Weights of a small image VAE: 12.8M parameters, encoder patch size [8, 8].
Rows from block 7 of the encoder of a small image VAE, named by matrix and row number. Rows with one number belong to one neuron. Each number is 200 + 20 x the weight over its row's rms, rounded and kept within 0 to 999. All counts start at 0.
After each neuron's rows are labels from the 100 images, of 14848, where the neuron reaches its highest value: "strongest on" is what is common among them. Only what is clearly more common there than usual is listed. The data: microscope photos of single blood and bone marrow cells.
# fc1: MLP up (encoder.blocks.7.mlp.fc1.weight, 1152x384), inputs 220-274
# fc2: MLP down (encoder.blocks.7.mlp.fc2.weight, 384x1152, transposed), outputs 220-274

fc1.166,172,195,205,212,224,188,199,197,210,191,181,155,218,197,204,194,229,195,210,186,214,207,231,182,173,215,184,211,214,218,201,214,222,183,204,197,222,175,257,205,194,178,207,202,175,170,209,190,225,212,201,184,223,212,211
fc2.166,200,202,202,198,216,212,196,185,203,191,214,192,191,202,195,229,163,213,174,230,257,204,164,172,209,187,199,196,203,196,197,185,213,209,201,231,217,156,204,253,213,202,202,201,172,205,164,265,198,165,223,220,195,193,261
strongest on: smear: peripheral blood

fc1.704,206,203,211,186,185,208,185,197,228,204,179,215,221,187,207,173,211,214,165,207,197,204,205,238,168,167,217,186,203,209,150,188,200,231,227,216,206,200,189,178,190,195,185,194,197,222,229,239,214,209,189,212,169,214,157
fc2.704,199,200,199,202,187,174,221,186,212,201,225,195,192,200,194,207,191,193,197,236,218,200,149,166,196,215,202,203,202,198,198,169,212,192,196,194,201,137,195,221,185,199,205,190,186,184,188,263,199,160,247,225,201,195,209
strongest on: cell type: lymphocyte

fc1.16,208,202,181,190,203,214,198,213,182,204,190,212,207,184,204,178,187,189,200,200,210,189,162,168,171,186,236,184,192,177,209,196,235,182,207,204,173,217,151,199,169,210,217,241,198,203,193,165,234,201,205,207,180,225,186
fc2.16,196,200,200,199,193,168,218,150,208,235,209,217,221,201,195,228,217,174,213,203,194,203,178,171,195,224,202,197,192,198,199,174,225,194,192,200,228,139,186,173,175,198,200,209,221,192,226,198,199,196,224,218,205,163,219
strongest on: cell type: lymphocyte

fc1.304,219,230,218,210,224,175,177,202,204,231,239,202,174,195,213,184,215,218,184,187,209,200,221,210,192,223,214,192,240,218,204,202,175,174,149,218,201,235,192,222,231,186,212,200,198,163,214,211,209,173,230,172,193,181,210
fc2.304,172,198,200,198,212,208,186,216,210,206,211,205,176,198,189,214,152,229,171,162,240,201,173,218,218,184,197,201,195,201,203,208,187,197,207,182,193,194,231,187,161,200,202,198,191,199,228,202,198,206,155,204,202,215,221
strongest on: cell type: segmented neutrophil

fc1.425,201,206,186,199,210,199,201,171,235,160,210,185,177,178,185,178,161,184,218,181,201,209,222,197,213,186,227,170,203,197,165,205,151,176,190,234,225,160,202,219,211,187,220,191,166,220,214,236,181,220,184,192,172,220,184
fc2.425,196,201,201,199,195,218,199,173,193,194,206,218,195,199,204,240,182,207,202,192,244,203,156,194,174,173,205,198,196,202,198,211,214,202,196,204,220,137,184,201,197,200,209,193,211,202,222,255,194,194,188,211,202,181,244
strongest on: cell type: lymphocyte

fc1.421,247,211,207,192,209,203,190,220,238,226,207,177,204,189,206,197,207,195,207,167,192,173,203,196,175,217,196,210,194,218,206,202,191,170,130,179,221,236,171,183,231,179,208,225,207,173,175,197,197,204,199,205,183,198,152
fc2.421,172,200,202,197,213,212,186,250,213,196,197,198,149,196,208,174,145,214,174,195,241,199,191,221,183,186,203,202,205,202,198,235,163,200,206,175,158,204,202,194,209,201,200,180,183,212,215,176,195,209,161,207,188,244,189
strongest on: cell type: segmented neutrophil

fc1.673,191,189,212,197,219,202,165,195,199,280,226,221,216,159,200,205,207,163,198,238,197,208,206,210,166,186,220,191,198,170,203,183,215,167,195,220,218,192,191,223,232,222,209,210,216,181,198,192,201,187,180,193,202,207,197
fc2.673,206,203,198,197,234,223,159,179,192,192,222,201,224,202,201,188,206,216,205,239,173,201,165,235,185,215,202,203,208,203,198,228,202,199,210,182,221,212,226,193,170,201,199,208,213,203,202,212,201,227,181,167,194,179,184
strongest on: smear: peripheral blood; cell type: segmented neutrophil

fc1.351,176,185,205,240,185,184,199,196,190,258,246,220,190,208,186,202,203,173,193,203,181,180,197,170,157,184,204,212,205,168,213,197,194,164,194,179,204,186,228,193,226,200,182,221,195,187,184,209,196,190,213,197,199,212,189
fc2.351,207,197,197,203,203,157,187,212,196,241,143,187,184,198,184,179,178,160,202,223,191,197,191,215,205,212,202,199,193,198,202,206,199,204,197,175,187,183,238,170,164,199,197,205,200,213,193,176,201,222,175,184,195,206,197
strongest on: cell type: segmented neutrophil; smear: peripheral blood

fc1.612,201,178,194,193,208,231,188,185,156,220,204,181,214,196,178,178,206,176,186,226,212,194,207,195,158,196,194,184,219,227,214,206,207,201,209,194,206,197,197,189,237,171,206,211,168,192,206,207,163,214,200,173,226,178,233
fc2.612,204,192,195,192,200,168,197,193,200,210,179,199,193,210,202,189,179,198,198,235,215,199,164,187,168,199,199,197,204,199,194,185,209,220,195,183,201,118,192,243,152,198,201,205,192,205,171,272,203,192,238,194,204,197,231
strongest on: smear: peripheral blood

fc1.284,124,238,190,209,219,184,193,194,224,234,218,214,182,194,205,195,214,255,184,216,179,193,172,215,165,219,168,186,218,191,215,214,227,215,182,214,192,218,216,178,192,172,200,206,166,193,195,182,201,193,211,216,215,184,232
fc2.284,176,199,197,195,192,213,230,195,203,224,233,207,208,200,171,220,187,210,170,154,242,197,204,182,242,152,202,202,199,201,203,178,196,203,199,184,221,227,207,143,189,200,199,188,195,197,261,188,200,170,182,212,204,192,234
strongest on: cell type: segmented neutrophil

fc1.486,198,210,222,200,193,205,191,187,227,234,252,187,212,213,149,185,208,214,195,236,194,219,206,187,213,184,179,232,199,237,195,218,213,168,195,196,207,229,225,188,207,186,213,175,212,166,205,205,206,215,203,169,197,171,177
fc2.486,176,197,198,204,206,235,203,208,200,192,177,202,202,194,200,207,179,209,160,131,223,206,193,204,171,164,196,202,199,198,202,218,185,200,203,131,221,168,194,188,176,199,197,182,215,201,250,241,205,195,183,198,197,204,216
strongest on: smear: peripheral blood

fc1.203,192,198,228,207,189,202,244,200,190,184,188,174,204,200,202,202,178,206,206,166,209,206,234,191,241,193,202,186,223,182,227,190,199,161,209,199,185,174,234,241,180,217,163,198,212,201,201,161,222,152,168,193,211,197,186
fc2.203,185,201,199,200,179,197,206,197,207,194,240,200,182,200,200,244,176,214,191,214,260,203,187,155,181,173,199,200,213,206,196,162,215,192,208,227,194,159,163,249,246,198,206,197,177,190,184,253,199,162,225,239,204,204,225
strongest on: smear: peripheral blood

fc1.762,199,224,194,176,233,171,179,225,166,210,210,222,226,164,183,167,168,212,180,200,182,177,188,223,231,210,189,185,201,188,209,199,200,181,204,203,229,196,217,206,230,156,193,194,178,216,186,185,185,183,175,184,174,201,219
fc2.762,211,202,202,191,188,157,202,188,201,216,136,184,216,201,200,181,209,162,222,189,177,206,179,179,215,189,198,196,204,198,201,195,211,211,201,189,207,158,169,198,182,199,207,200,206,206,166,209,199,205,233,210,200,183,174
strongest on: cell type: lymphocyte

fc1.230,187,192,232,174,222,229,218,183,211,228,218,204,218,183,193,175,190,242,211,212,222,221,187,229,183,200,188,216,231,262,213,215,192,198,188,202,197,202,181,196,192,185,186,205,195,197,196,170,188,229,241,212,198,190,224
fc2.230,159,201,204,202,232,208,195,200,200,208,215,209,212,201,190,229,177,210,185,149,227,200,174,169,191,196,201,197,196,197,199,210,193,204,191,196,206,176,140,215,145,199,202,217,216,194,180,204,204,204,215,214,208,203,242
strongest on: smear: peripheral blood

fc1.91,188,158,192,178,196,234,230,182,202,191,218,215,169,245,217,230,188,178,200,161,204,191,177,180,182,197,166,171,182,175,237,199,209,190,195,210,185,213,132,240,176,168,190,180,198,153,189,180,180,193,210,202,190,206,203
fc2.91,202,196,199,206,219,234,174,186,179,193,225,197,205,192,210,242,219,247,179,144,234,208,213,196,153,197,196,200,220,211,201,195,213,193,215,217,211,221,230,265,245,199,200,211,192,207,186,215,197,205,170,215,205,194,201
strongest on: cell type: artefact

fc1.383,187,192,202,215,198,200,228,214,182,203,187,176,213,218,174,228,205,214,207,214,181,194,243,182,227,180,189,192,221,194,188,146,188,168,209,188,196,220,217,166,225,215,209,251,195,212,165,234,226,214,178,198,196,214,197
fc2.383,192,201,200,197,250,194,148,190,195,194,164,188,223,194,216,211,232,207,202,169,181,204,215,206,180,244,203,198,201,194,202,196,197,191,199,181,201,218,226,236,181,200,204,217,216,209,197,186,200,250,205,199,193,200,144
strongest on: cell type: lymphocyte

fc1.221,174,187,193,200,192,163,209,219,178,200,197,215,217,199,225,220,172,204,214,209,207,198,176,178,206,190,215,186,190,187,215,193,209,185,211,194,192,194,219,203,185,190,193,214,213,180,172,185,181,213,216,176,225,194,199
fc2.221,200,200,201,203,180,163,200,193,197,227,130,193,195,199,196,162,197,172,233,184,171,197,205,209,202,221,200,202,199,198,199,222,199,219,201,195,196,176,199,144,166,200,195,197,220,217,217,164,203,235,193,167,203,190,180
strongest on: smear: peripheral blood

fc1.99,193,206,169,174,197,207,165,208,235,193,218,233,184,203,194,180,232,221,206,176,181,185,199,211,155,216,210,178,225,230,228,214,176,188,133,187,212,213,145,197,204,214,205,210,207,207,175,183,193,209,182,192,209,183,183
fc2.99,152,204,200,198,194,166,205,230,222,233,220,195,147,198,187,182,161,198,195,182,207,199,198,196,249,217,199,198,200,199,199,194,177,187,199,187,153,211,195,165,179,201,198,202,182,195,221,168,204,206,206,231,204,228,185
strongest on: smear: peripheral blood

fc1.429,212,191,191,205,229,200,208,208,236,216,195,189,199,204,150,196,224,195,197,225,185,197,169,229,192,224,188,207,200,178,186,192,230,218,211,209,201,221,243,208,238,182,201,218,209,205,185,177,196,194,210,200,185,180,180
fc2.429,208,200,203,199,225,251,208,203,196,163,179,197,229,199,218,192,219,206,174,193,193,200,234,200,158,143,198,200,205,202,204,226,196,198,202,159,218,229,188,199,213,199,201,199,221,203,239,177,206,204,164,167,200,197,188
strongest on: cell type: lymphocyte

fc1.495,227,195,215,207,206,232,228,207,213,231,211,220,185,181,199,206,178,208,207,246,223,190,183,202,213,217,196,215,194,191,216,177,188,200,214,221,213,215,223,239,251,203,222,199,184,201,202,154,193,211,234,164,196,183,220
fc2.495,203,199,200,201,239,221,174,175,201,199,160,193,223,200,208,196,220,205,212,195,177,201,187,226,153,221,199,202,206,198,198,231,208,198,202,174,218,202,218,211,139,202,199,219,223,198,177,173,205,245,180,185,206,180,170
strongest on: smear: peripheral blood

fc1.127,160,187,234,210,223,176,209,206,238,219,206,191,207,214,211,197,202,217,198,193,207,206,200,209,184,190,213,191,240,239,175,215,194,205,150,203,187,233,245,186,183,222,167,201,198,173,224,219,206,208,189,190,168,219,201
fc2.127,176,200,199,202,202,228,202,210,196,167,221,220,177,199,200,215,175,246,176,203,225,201,190,211,177,186,198,203,202,204,203,208,183,199,204,195,206,203,208,156,151,199,202,186,209,204,239,235,202,191,171,185,204,215,215
strongest on: cell type: segmented neutrophil