config.toml
image_size = 48
horizontal_flip = true
encoder_drop_path = 0.1
Rows from block 5 of the encoder of a small image VAE, named by matrix and row number. Rows with one number belong to one neuron. Each number is 500 + 25 x the weight over its row's rms, rounded and kept within 0 to 999. All counts start at 0. Numbers have three digits each.
After each neuron's rows are labels from the 100 images, of 14848, where the neuron reaches its highest value: "top examples" is what is common among them. Only what is clearly more common there than usual is listed. The data: microscope photos of single blood and bone marrow cells.
# fc1: MLP up (encoder.blocks.5.mlp.fc1.weight, 1152x384), inputs 192-383
# fc2: MLP down (encoder.blocks.5.mlp.fc2.weight, 384x1152, transposed), outputs 192-383

fc1.95:457478475520547495448497496511512518473499484474490502493490462498507508501507514484516508468488489466484482482507553469507515499522516477517482493511512492515532489496513481536489521511497518495506491525486475498482473478492492519550516507450510569489478447472498465518498511477473503500524548490491503532527491514439536432494463482506505493516474499519455508503515504503494495500482543493523564526521486466525486505520519510493464504491538528495498473526499502493528535503507535495512483499508498468488498503494496461477512538511523442500478504478460516464541489536464510492
fc2.95:545504503536534478518496496501498492499502492589467502485493494429506538525475502516507507502500500533544496504510494455519499491469505502507551503506453513464443505503519454496531511488492469514495547464442497484466518489490509495493477526510479480420504462495503488465488429502522501396502519499493495552523503512471491523500501549495432501516508498533494518545498450520502528509555456493571462514493467475515490511505515493506520505468485528507490506505514506488528483491494528501522512484515491504519503473581551456496479498498514524475528504499472501508512502497533497493
top examples: cell type: segmented neutrophil

fc1.653:480472492530545479506545498458500543443471498506448479514477458497519486482492509510501507532505508485515489485485473533536527509509521531497487523506501483529518520493492463490497501589502497480492521534470491505495507487554511537452510504499501470510494541499527483487459521476487481503500510477410440515534495497511535433523478443473501471507492504472542495506496471497518505542507518511518515478514442503471510533542522504491509510475489469544499509492490472513476466504466442520515490514502491486499486512481509509531518461507481531530482534504517488473525495512497524487
fc2.653:492530521453508482499496526494474543496530494456521496491507483423538548496478493495541501495505505505475489466479479493536493499512527464493506475498489506498444501501459439503504511514474500529520515465557498496516532506495504500514486465519484465430484529501491514483495470505475509435488523462478499442494504530491475476496498510447467481506510497496550490532501481527499511454507527466528469557508505459520533500501513494532490511501480547502468521495495539493518517495497512497527502514506495516522513537537468538492489491545546506495524520505520510490528497483541499481
top examples: cell type: segmented neutrophil; smear: peripheral blood

fc1.452:501499486503494471509539509497498514487499510523457492541480465482502465473479529474486448506479528452463515491519504478506475486481527488508489490559490473537499502511519511507497476491444514456521465502486496488455512497476538539495476536537478501475514514493472474448515470489486527499483479533462496431521491521510510471507499517544582490545484504500563496533540472517470519466495515470506511511481503525485529516494471505520473498502512485505469528509520538490502522504474471500457492526469480504539519487506514509491497538507474512508482517517514514480554485516451500513
fc2.452:491527524522500490547497487501481455497531506515536501496516485490489511543471459510524496485501510540527484480461529481528499492493529527498553472502480507445515501502483470503510509458463493533481529522456498490506532452489520502467484485516474496507499475499499507488473494514526506511492528499474498485502500520476474450496497577520545479502507497508484499497506462524504490503494500462479425531501461494512515506498527502487582540456479505501472509509508489473483489498497502501491510513533498500568498498484509440497490543491545513488476504484463507523517521482486500482
top examples: cell type: segmented neutrophil

fc1.232:486506508517514463520504509532460475505493518495499509516474513494511532466511493451494517464504516526518510487479526535523460525542486520488477466445475506461531524540530476494529534479555478500461457521500515517540473466506495509489481557473506525506487457493530440501490518513510506484481451530507493522517482515452490497519528475500503533475499479491480504484519451573508495512473467504514522544512486508516483488492507485518496475510499500453465485496499538468457477513502505504517489513512488502486489523489487494513520487503552532459522508458519476511533477482501522474
fc2.232:492489507493514502521501473506535535492461497509500486491492538497480497494521496485461502510482489489497548505490472493440499521462454518506480504513518519494506499500507527502533444520528478436521505474519498501516478535518478497540477491437559469484491504498479453483518503433501501474563431525536497488497497506506515518502501498467465527473468497537521476519501522465496506522504476528524528488502518480472489499501496492505485459528530494501505466482500516553498487505509490498478487497480500480501510472499517525500479505488471507525499469538499492495510467549470505514
top examples: cell type: segmented neutrophil

fc1.194:501515474553514449463507481471537532497481498506529479534452431513537551467515520522507534463484517519489487521504491500506539467532488541554497484504499499502488500495512475518507487478477520498517561493530465507496505479488495443493571554526477498475508493496532475512496520489482484501500511509506490475488494450494488490491482543465453475442486486493543478472490511519473535537508518529502511511504495501489533485534468496508478536506492523491517476451487501519503482495489472527501500483472468500493507553507527482506522507519479504492497466544468517526516515514475489516
fc2.194:447487523502499519493508470502542473500500500450473504519488495585481480499531481509468500501496499458542502525518503526483502465491473513499501507488518462550567496505464517502487489527512500490480477491446502504504467531525481501488511503489508524556471510505492470542532549496499503604512493513506499507481494461508531545496502477512574550516500502515484506451501540478497473532459505550415538507503541518488442496498480505490498506526527492497531502494500446501477548498501451495474492521479501498485509484426466560501493488488474468491527513509499479506473466529457499524
top examples: cell type: artefact

fc1.760:523470429519496502477497524513514545490543514554501488519526514503555498477490452536525507469532489491473489504457478492532495514510538472504518491517497478485494510472499514502506502488512525473497478492473456524528509524477509499459501534492508521503532492466510475487501457523501493494556516510511484512524487490477495472519468505460523486503496490475525507512493467491467492526493540525504538514484475506510493492485506506472464539494533502470514535547525535506452526500499465504470528438493520510465511512495525467516484523528483485446483512514476507511477529508454492494
fc2.760:530483484556493517527504489506514494502505500535598497487497511475480462493503423500505499500500502505517493518435566530510497530505511483510609481502499492487499505503501504499497505445498484497458457493536498505503511449525511502509535524498499492492496447505525529514487488512529501495495499515499499535517502464511501478499500530551550488486511497516475494508499427509499504510510518466509459515506475526501498496496501503499558520499499502501517504584512497498464498502498483502476502500498502491526497491528505440501479504476547514483473500469495496493519527498464499510
top examples: cell type: segmented neutrophil

fc1.480:505482548492530482498473504460490503517515505500490513510513491502510483478456523505484480500458501514489522550493508550520484481455511524487494487534518473580505476462474482515533476510478507497533441495498512494489482498457533521490489457494482562490481509471478481485464583506463504512493491561517507495493524500496534505499488497539536524466466479456512486478531533497480508495487485489511442493497513524482488521556509481438486534473524477510473509494498513514472535502492464515513532522429499516517514470505505497488494483466507459491475495546471468448453504482487474498
fc2.480:531467514462524514522500464498535484496466494523458501509477527457486483512507496498507501516485484488505500541523495501481499499484473471517547505504493541514499502499482515500522496482494506489491481457444498499502489494478471495527476502486493474458477470500523462544517458493554503475527477525518495579508505484509536539499503476554557554466491501523481516563498544510502523507549482536539497482497549498487465505495486502478527505524533500501533502470517482499482514509504482498446506507460500489534539476549529483502474508469511536497547465464474482528508482541506498524
top examples: cell type: erythroblast

fc1.286:465507456505485497514531535505512508471516531498523525516449474502471512485553499512524520460525466467532490484507416521506509468476481455510497486514542518478494545457532487474520489487498504497517523510485461485526521497511502489502512500480527505476503482483526466499472499500491473494491515499473454468507482497545516490502489545517484513460486518534494531489539464490526506564497490478484511578531525436483467509463468484512509517533499500479513493531510497542488477501541505484476490490475494490526500524497492482527524499495495487503501503542504505509473508534495495460
fc2.286:511500516464465510553505471503513479501492502484519504527494531494467451535487444517476502498497503538477502505444566530490491514506487543496529499512468526485513506499486541497523488451508488494513517494481498506461480473518533501508455490487505486493506478507540495517465509500524495521498498512496501517519500514526512455502502522546596524479494495501466496527503502493498513534543515516511469495494481536492508499500522501512528520467511470500492488546505437500456489495499478499453503485505502483532491495510492443499498567468512542521442479505455506564478509517428499500
top examples: cell type: lymphocyte

fc1.503:524469520441524490467494535510491535486518493489489484518520457479512492500605457510508489507496488509508482485470515472500516467553495457500487517494519464490504489488505498510518506508496513528526537512536485500480507508465523529521471507495503488476477505502509476534508425507500492510493543492477522463439486508512495507467479523465501486511505506488478490466486518499495522463482538430510552516487514487509510528501510491504497563512509497503494503518500558485513479463500457486510510492442490494506505502516526510491490487501512522510468485536456478498479513531536493481
fc2.503:510490450421455487499504519499489508494508517512564495488505500522496491466505489493500500494506516517435500471490546489512504521536502497483499520501514478469477497494504528495485506477520503500501423535688500497513488482474531505486505537513504520499532520509503531508481445509490496509478522488490503448524500482510480467504500506527521449478504492474497503470502521490495536546477502476479513496496477539501516496503496498502488519503468501500510510505492526509418512502495488501515499482505511513446481495491494475502499468517477496497468525534585515492506538483488504495
top examples: cell type: artefact

fc1.588:516517446525486481482487502513528519492461509557522525521487466502511490547455486493522473509522456500548494520517468489518489510508520450494488550521480481521508500485497485482511484501454489468518516450491467466519505486495528491507495509478506451497518552522513486522492515476524522499519510439474472526489525524520496524490484479513529497456527535494485505492533502474496484424516470503510488475507506534520461517521488533499537537444504524523498476466536477508501520519489499512496498475515490481528476467501489535502529504490476524515469524493483534485461500515479525495
fc2.588:503516502429482505466505522500462499501502495494563497517498495489521505506495512511544507499500472497527481490485508522507493495509510458502541492497540521525503506499450510507484525489472519525532570478519499504486495491504490495476481457523473484506485486499531517509493591521491498510485475501484500455502498479467494507496500451493483451520514494446538529518506499510498485459520530495501504484502531486506531502494495500552520518551497544499487513543495523465536482500509486501519507486516501522507531565492446525500525509521516468489487496402484491515528485466524497494
top examples: cell type: segmented neutrophil

fc1.740:516465515525509499472516491465559513498494452530466472521537468512503525501463509526536530508483492518522504511493501530553478510541486497475509481504540488524466549494498500503508535480495528502493503480475461475482496503495510508505498550510510444517454424485494478462468489502450488492523490495491500551533456507486501503487455481500512500515493488530524537497587508508487505516524499483503510511503472518474496521494544509450477532515506521506493527508535521512510502490436494510485489480463494516485542512521543480497488473520486451493500521510540494477485530524499500460
fc2.740:455508515470529480478500523507484550497523501440491497496509505505528521498508554463509501496509529497469502463485480493512507494515505502483447510500530492499486499500491497499499501525495515511509516518502504501516544526507490506503479462507508504491510575503462503509524499486459498504477510463483499463469507533488469454501494486480466487492498498483509481460498480494498510481451510503451496537505549477507518502497489501524415474522472507501465509478493528511565547496507523497536491508512496500497499520471478564499523497532472473510455535498493517481505478487510500492
top examples: cell type: lymphocyte

fc1.219:513443489519500452482525524465536561484522514543532490536475502524518505515509525555510534489534499489496512499496460511494531504568463481540496553531513499526512499490474483524498473469469493499494543519467465521564465490485493433474590522485482472501495483505500448485487482501505501522480471495478509528486506504485465506512476519446465515448479475497525483471468507505478506532497487521529499512514503472485487499540471484493516525499461527495483486484482474517496479498456494486496503487524496467490504472486553483479513526482496493504499473522519493533459490474481490486
fc2.219:521459491466513536475503476503531485503466501527490494550487525487489488475503510530500500509490453471544486547521511555472505503516485485518511519502511514541514500498503547498484505493485506498481447455488498493474495507514481496495501541499486531502481462495539516573522500519514499503525461533527502550484505453560527543501498455542549523490494497500476526531500519506503502518533464548521536478504551507481470506496471502505511523507537517498538489517520528486475534500504479503500523486477505489489544486513478520501530488484533467459529473433547456535504481499511498530
top examples: cell type: plasma cell

fc1.282:462494493472527487476496534500468476544509549551509478469461483496503505524487488460548523508478512504497488499524514455504458533493510497481490499523536462483499498481463531486519476533560506505476500481528463498523519478496500518490500503507553461519517472497482458468467501496454529520433483558492488483530480492501485534464514490448481504507516479488503508491497488468490480495504487507535497509488461455510497507495471467514493510530505490455504466480506510497469503519531493471537488455519498503534503499503531467503472491522549486447499488482500510478458524521500529462
fc2.282:532475498462493510500506464504519465499441502519547506514493538467467483477517510509532498497486444510562522502468459541442505519450471528507528509501493534498479503506488550500523473513516504479493520459531501496441476516484512499468475485488515494473514514502552481519521554485498494458543451555534503487490509485493504517497499502514491490497479497484497510555497517477502502519559494500552521480498519497468497503500505504496518511545508519495493443542500533487470494501503480506507495441524509487521537480529462490499516500483513472500490434480505482518528477516522498520
top examples: cell type: segmented neutrophil

fc1.268:475490549447478552514513493464503527520500491511507491513481488482529509520513501500467510530503533518457493472502492506526538492454484495523495509479510474494482517463480496504490472461483506498526444512546498522508491518551505495496467529517494481532473499525520550477460497543530491545500504491505462443482514524495480500495502466513434471457488517477497486499470460524527493539515513461528497489497495504504487513497510495536490525538518494474492497440504494470489494512496461502543506523453517529528512490495460487482549505468485524547506520544545514511528513517509487490
fc2.268:535481468542453488448493509498462508502497502589517491485499501528497543452491497507488501499509476527542490483511474471508508496521522493503464518509500475469482503489537530493503522500504503512462478540496497501467491498482515501486514551536481499520531482500524519473525493519484499515458483499507499495464493495493483500510501499499457461554506513462496516472498435495505526558504419454498513483491466479505511508498515499460486502524482503507482500490506570481485463504493540500536509466573492504485495442477531462498522480505487463486498504527578497477565513475472507503
top examples: smear: peripheral blood

fc1.35:479494544469495475517510493503542485481504493502470500520493475483467479477484495512532504507501480527450519445459445564495470486494495496477460465543520482522490520470472458483474532519522495480482434500500514509485494470521471451530533528511504512494508573529485447504508456491473497500494529491516508477535477500509559481536519480489468498503536461474528474513483474501497512521487498496507461470504486476480535513516508517494533515499525518527508523452558502510459547524483512514543477502487457483521505527479500487485489516537526474503444478488511535525517515516472523494
fc2.35:536485493582534507492496512504484505495501511511529496475492493462479489521496466533483503500510485523556482519509504521513500484522506495506507519502468482510457499488525487505496516495502493522449476474485493513484530471531497501494538545533473540446477475492535545559514564532507504444476507496498495549496492459561505531501503539493521505539520513513473508493498462519509548529526466477538469531521467512512458501504532511443516516474498507503495495446508502482485504499484496499489507478513488511505501485556520477497490448501521470481547501505533489490523541505477503509
top examples: cell type: segmented neutrophil; smear: peripheral blood

fc1.172:490525439488493514522524503492491492481508511509499487509495459504483474441512525517525501494528537514527459484488468500541459505492464488503466485469472515467506539420512521495451500515488498478492488483408495480493512484526529509519479517490520541502499489474517462520494561498510507501526477497493499448494483513506477496468498549492538522464473498543488485496559501502506479512525497526510531531512521472517536542499491498504491503489489508482494514493521493519507461466491500468483485500492454487520514541487487570511508523465510484511489497526513488490523513511517506485
fc2.172:492506535481495506547503497501517493498507498415416496534491505477500471572495502515469496502492530502452499527510512508505496486499483490489498507500473515511497503500485485494514491481489506502525557459433499492475517489532508499540468497486500514462464507504525490523492528495527502489501516496489500530526512516526521484500502496517570556466495499522473498537503504509496495495533544554504458516504512512497482503495505499468524507443517480501508514495496417510474530503500488501449494509445501490522494512525495510498485564494513548506495507481398507555458504530475500503
top examples: cell type: erythroblast

fc1.462:479442543462489499513498504477474536489448501498500489503494506502497504428497554497462486492492466463481492508467503504492536493551480473519495494535468438500503536468536507493532487561520486501505501457558507496466499497467507479559466502499515535487495495497495490488519520504457501505460518511491512497526501469464478463513498553492538507522468494508541457490462455540494491526505522513501513487524485511512531540547454479504506528514496517524514491462472515446541498508519472522531501468498491501439535451519506476514524475518502458555495513504500517517511531501474487489
fc2.462:512496502494526488536500486500509505500517504498361507483498502483510540556490501497486502501497526488477501506540439472514496483513491483498531495512451509467502501498501480503508502487488497497495536494433501501496512480502499494524492510492498480469504458498461474468499475496545502494505510501491500580523500512474500488502497507539401519485506496517498508533498520507502528523503462496485452507498512476511497503495483501485520482483494489501510544375494485505523513500507520498504495527461503499529504491512569487498458519481508563496499535513362509518502498494519502489
top examples: smear: peripheral blood

fc1.90:494496461480531490509522528484493483516480546486531507491494463466503525530468487522522487476509519535491491527494471539502468490552465488484459474509492453518497464472473468501540501531506487492491512465458492489440478464491517486488479525492484498489503455512473489512497486521485508494481457526510475468449510518475516528473523495490528524487475469509514512523540497514489551497526519500509527515482512440477542471488488502481478546515488522487465503465552505464515548477501507502502507501507458451505504509539488536500486495479516478472486538473467511523476510526516495464
fc2.90:500471498504523536483504430505564480501462507533511506509498543475493476476537447491500498503481464476517526530447494528462507515459465486516586478493497530525516496499472507497499470497518515471494479459474501500475492496469515499479536474468523481510501500497548453511506505487509497491543480552537501518508503500492528523498504496524583528485479498525492493536504546477502471507546553504547523495499523509466468500502471506489540492520524526503525466528516494488482513503508448502477484484484504472536522495525484479498486510478551468513520444511486477508520485532498498523
top examples: cell type: lymphocyte

fc1.717:499466486488531495503527475491525497514518488518470428496444492478494505446461508496442524490445497519506474491496502545532493499462476502466455533488483513483499532532495493468496498580529507457464435521483485485507484502510493482496526536510491472523488540510477496495487489509480469487565481495481452504481498488470510483486518468473467534475475481506537490538503469538474473514504455538503495514496522495496501549442515510513470508519520470489501500498497481533488505495454470509505487517469478521518520536486546492503505487478475488488485516483533494497463539507453508486
fc2.717:489491519479523511471501523496499531502493501484499496493495503481499539441526507518479507502506479488528484503553466509499505477512503460504436518497531472545472498501508495500493512545486489518473449450517502498505543518539461499509515522528480533465486549497534546538553552510467497476481480487510501486438505449539513493501494503464498498527502503496481491475499498510501524525476472497490508555503526488506461502501514502468453504499511516500502488416498559503503550499499481503496513482503500506470511496521466597502519436537486447475515520494527480465519510512487500507
top examples: cell type: lymphocyte

fc1.467:504482470573513528491526517532525460506512487502504499545457504496503479515494477498482495487486520480492499508517486491515502507518496475495449488504522504507511525502537500465509494491473537509530517546486459493496477507545495460504507556508515523501510539486465499530496459470460477499508461498526542539475514548499475488504500509440537513462468524500480493506428482503468483486499449487523501481532514451480512504538525526469497531492492482503500517460503465532534515512499515518440507466499517478459509526504470507522494501486458521476506499500507511482488543505532490520
fc2.467:477510462433496478471497510493489496501515497506546497503529487548495514476491500512523502495512518513499503507491552498527499490499510476463472502488507465530515501497502479499462494469505484512539451505524496502479507459504536507460525525520504523557518526506523552504486462523489495579482519491461500491493499462524463478503502497514567448524515510466502513451499524510500480485479529491467485511495467519513505494507529504464525529491460526502499508557490531492472513497492501503516501494516498525469488510436459500501525462509517466508469536473581525494510530463491499484
top examples: cell type: segmented neutrophil; smear: peripheral blood

fc1.536:496497487459512529466500515491486482504516516494514499493521500504503508499526484511426478505507457479534494534483541534529539463502522478493471499500475515542504521474501489511459468552479495489501516503486471495452518479521555497511547510496526523441473499493499518473480489523502491458517484520515504475516490489507507464459468513488559523512479490535463512556484515506493489493481459489490508525497529501471471507472518495503541536538494475491476508490524515530439504462517502494494503527480488483504502495558476435507485449510494520482516516529491485525465508503519532516
fc2.536:488511493502477479512497511507486477496528509534595499483507465527504508470472448480497502496516546525448500456451514449524496494508503475486546497498459490458521501504513479503514505469502487509482498551533496501498499466493550507496497500493505494521526492508482519446490491488498496557498547483469500469528511503473472419501500574538485473474500504498502488482501494511505530489446506468451468497501451511511517500502504493518516525493465483503477511523496480501493486509501516494493495520515495508511471482460502450505507502484486547514458520532478529500497505490516502463
top examples: cell type: segmented neutrophil; smear: peripheral blood

fc1.87:515466536424544504495491521524522539476494473500485484505471514476509459506526522488505487521467485483530511477484472478525520517515522430468496479506473526485503539505519485474531493447476550521520468497521428488466494513558514496452530518517541474494508512478494510495480511509496502507507504517492520511481468535465495480497540483505533451515484501536523498489510497492489485526512467500501506497536529465465499496511506493485465493499460493505531515516451513477496526539517469503482489507499501517508516509498487495523513511529446509518464554549502479517509532499512468509
fc2.87:469519520532483506534511471509523491504514504500561495504513507479492464498501463498499497492494526501491509492405559544507508510481503510495536474480495508504513504503468495491505480467500499502521469476496501495468506477508535502487504461483516494503484523500523489504481545494488501511513512512488505486493501511475489451493498523511608499513490491500500462508502477493489468474500575496505512530504496521493508496500521499501517479522494495493496477620507464500497519500498483503476483506509509472559486512501437499496521543498531492532434497484503510503475496505462496497
top examples: cell type: lymphocyte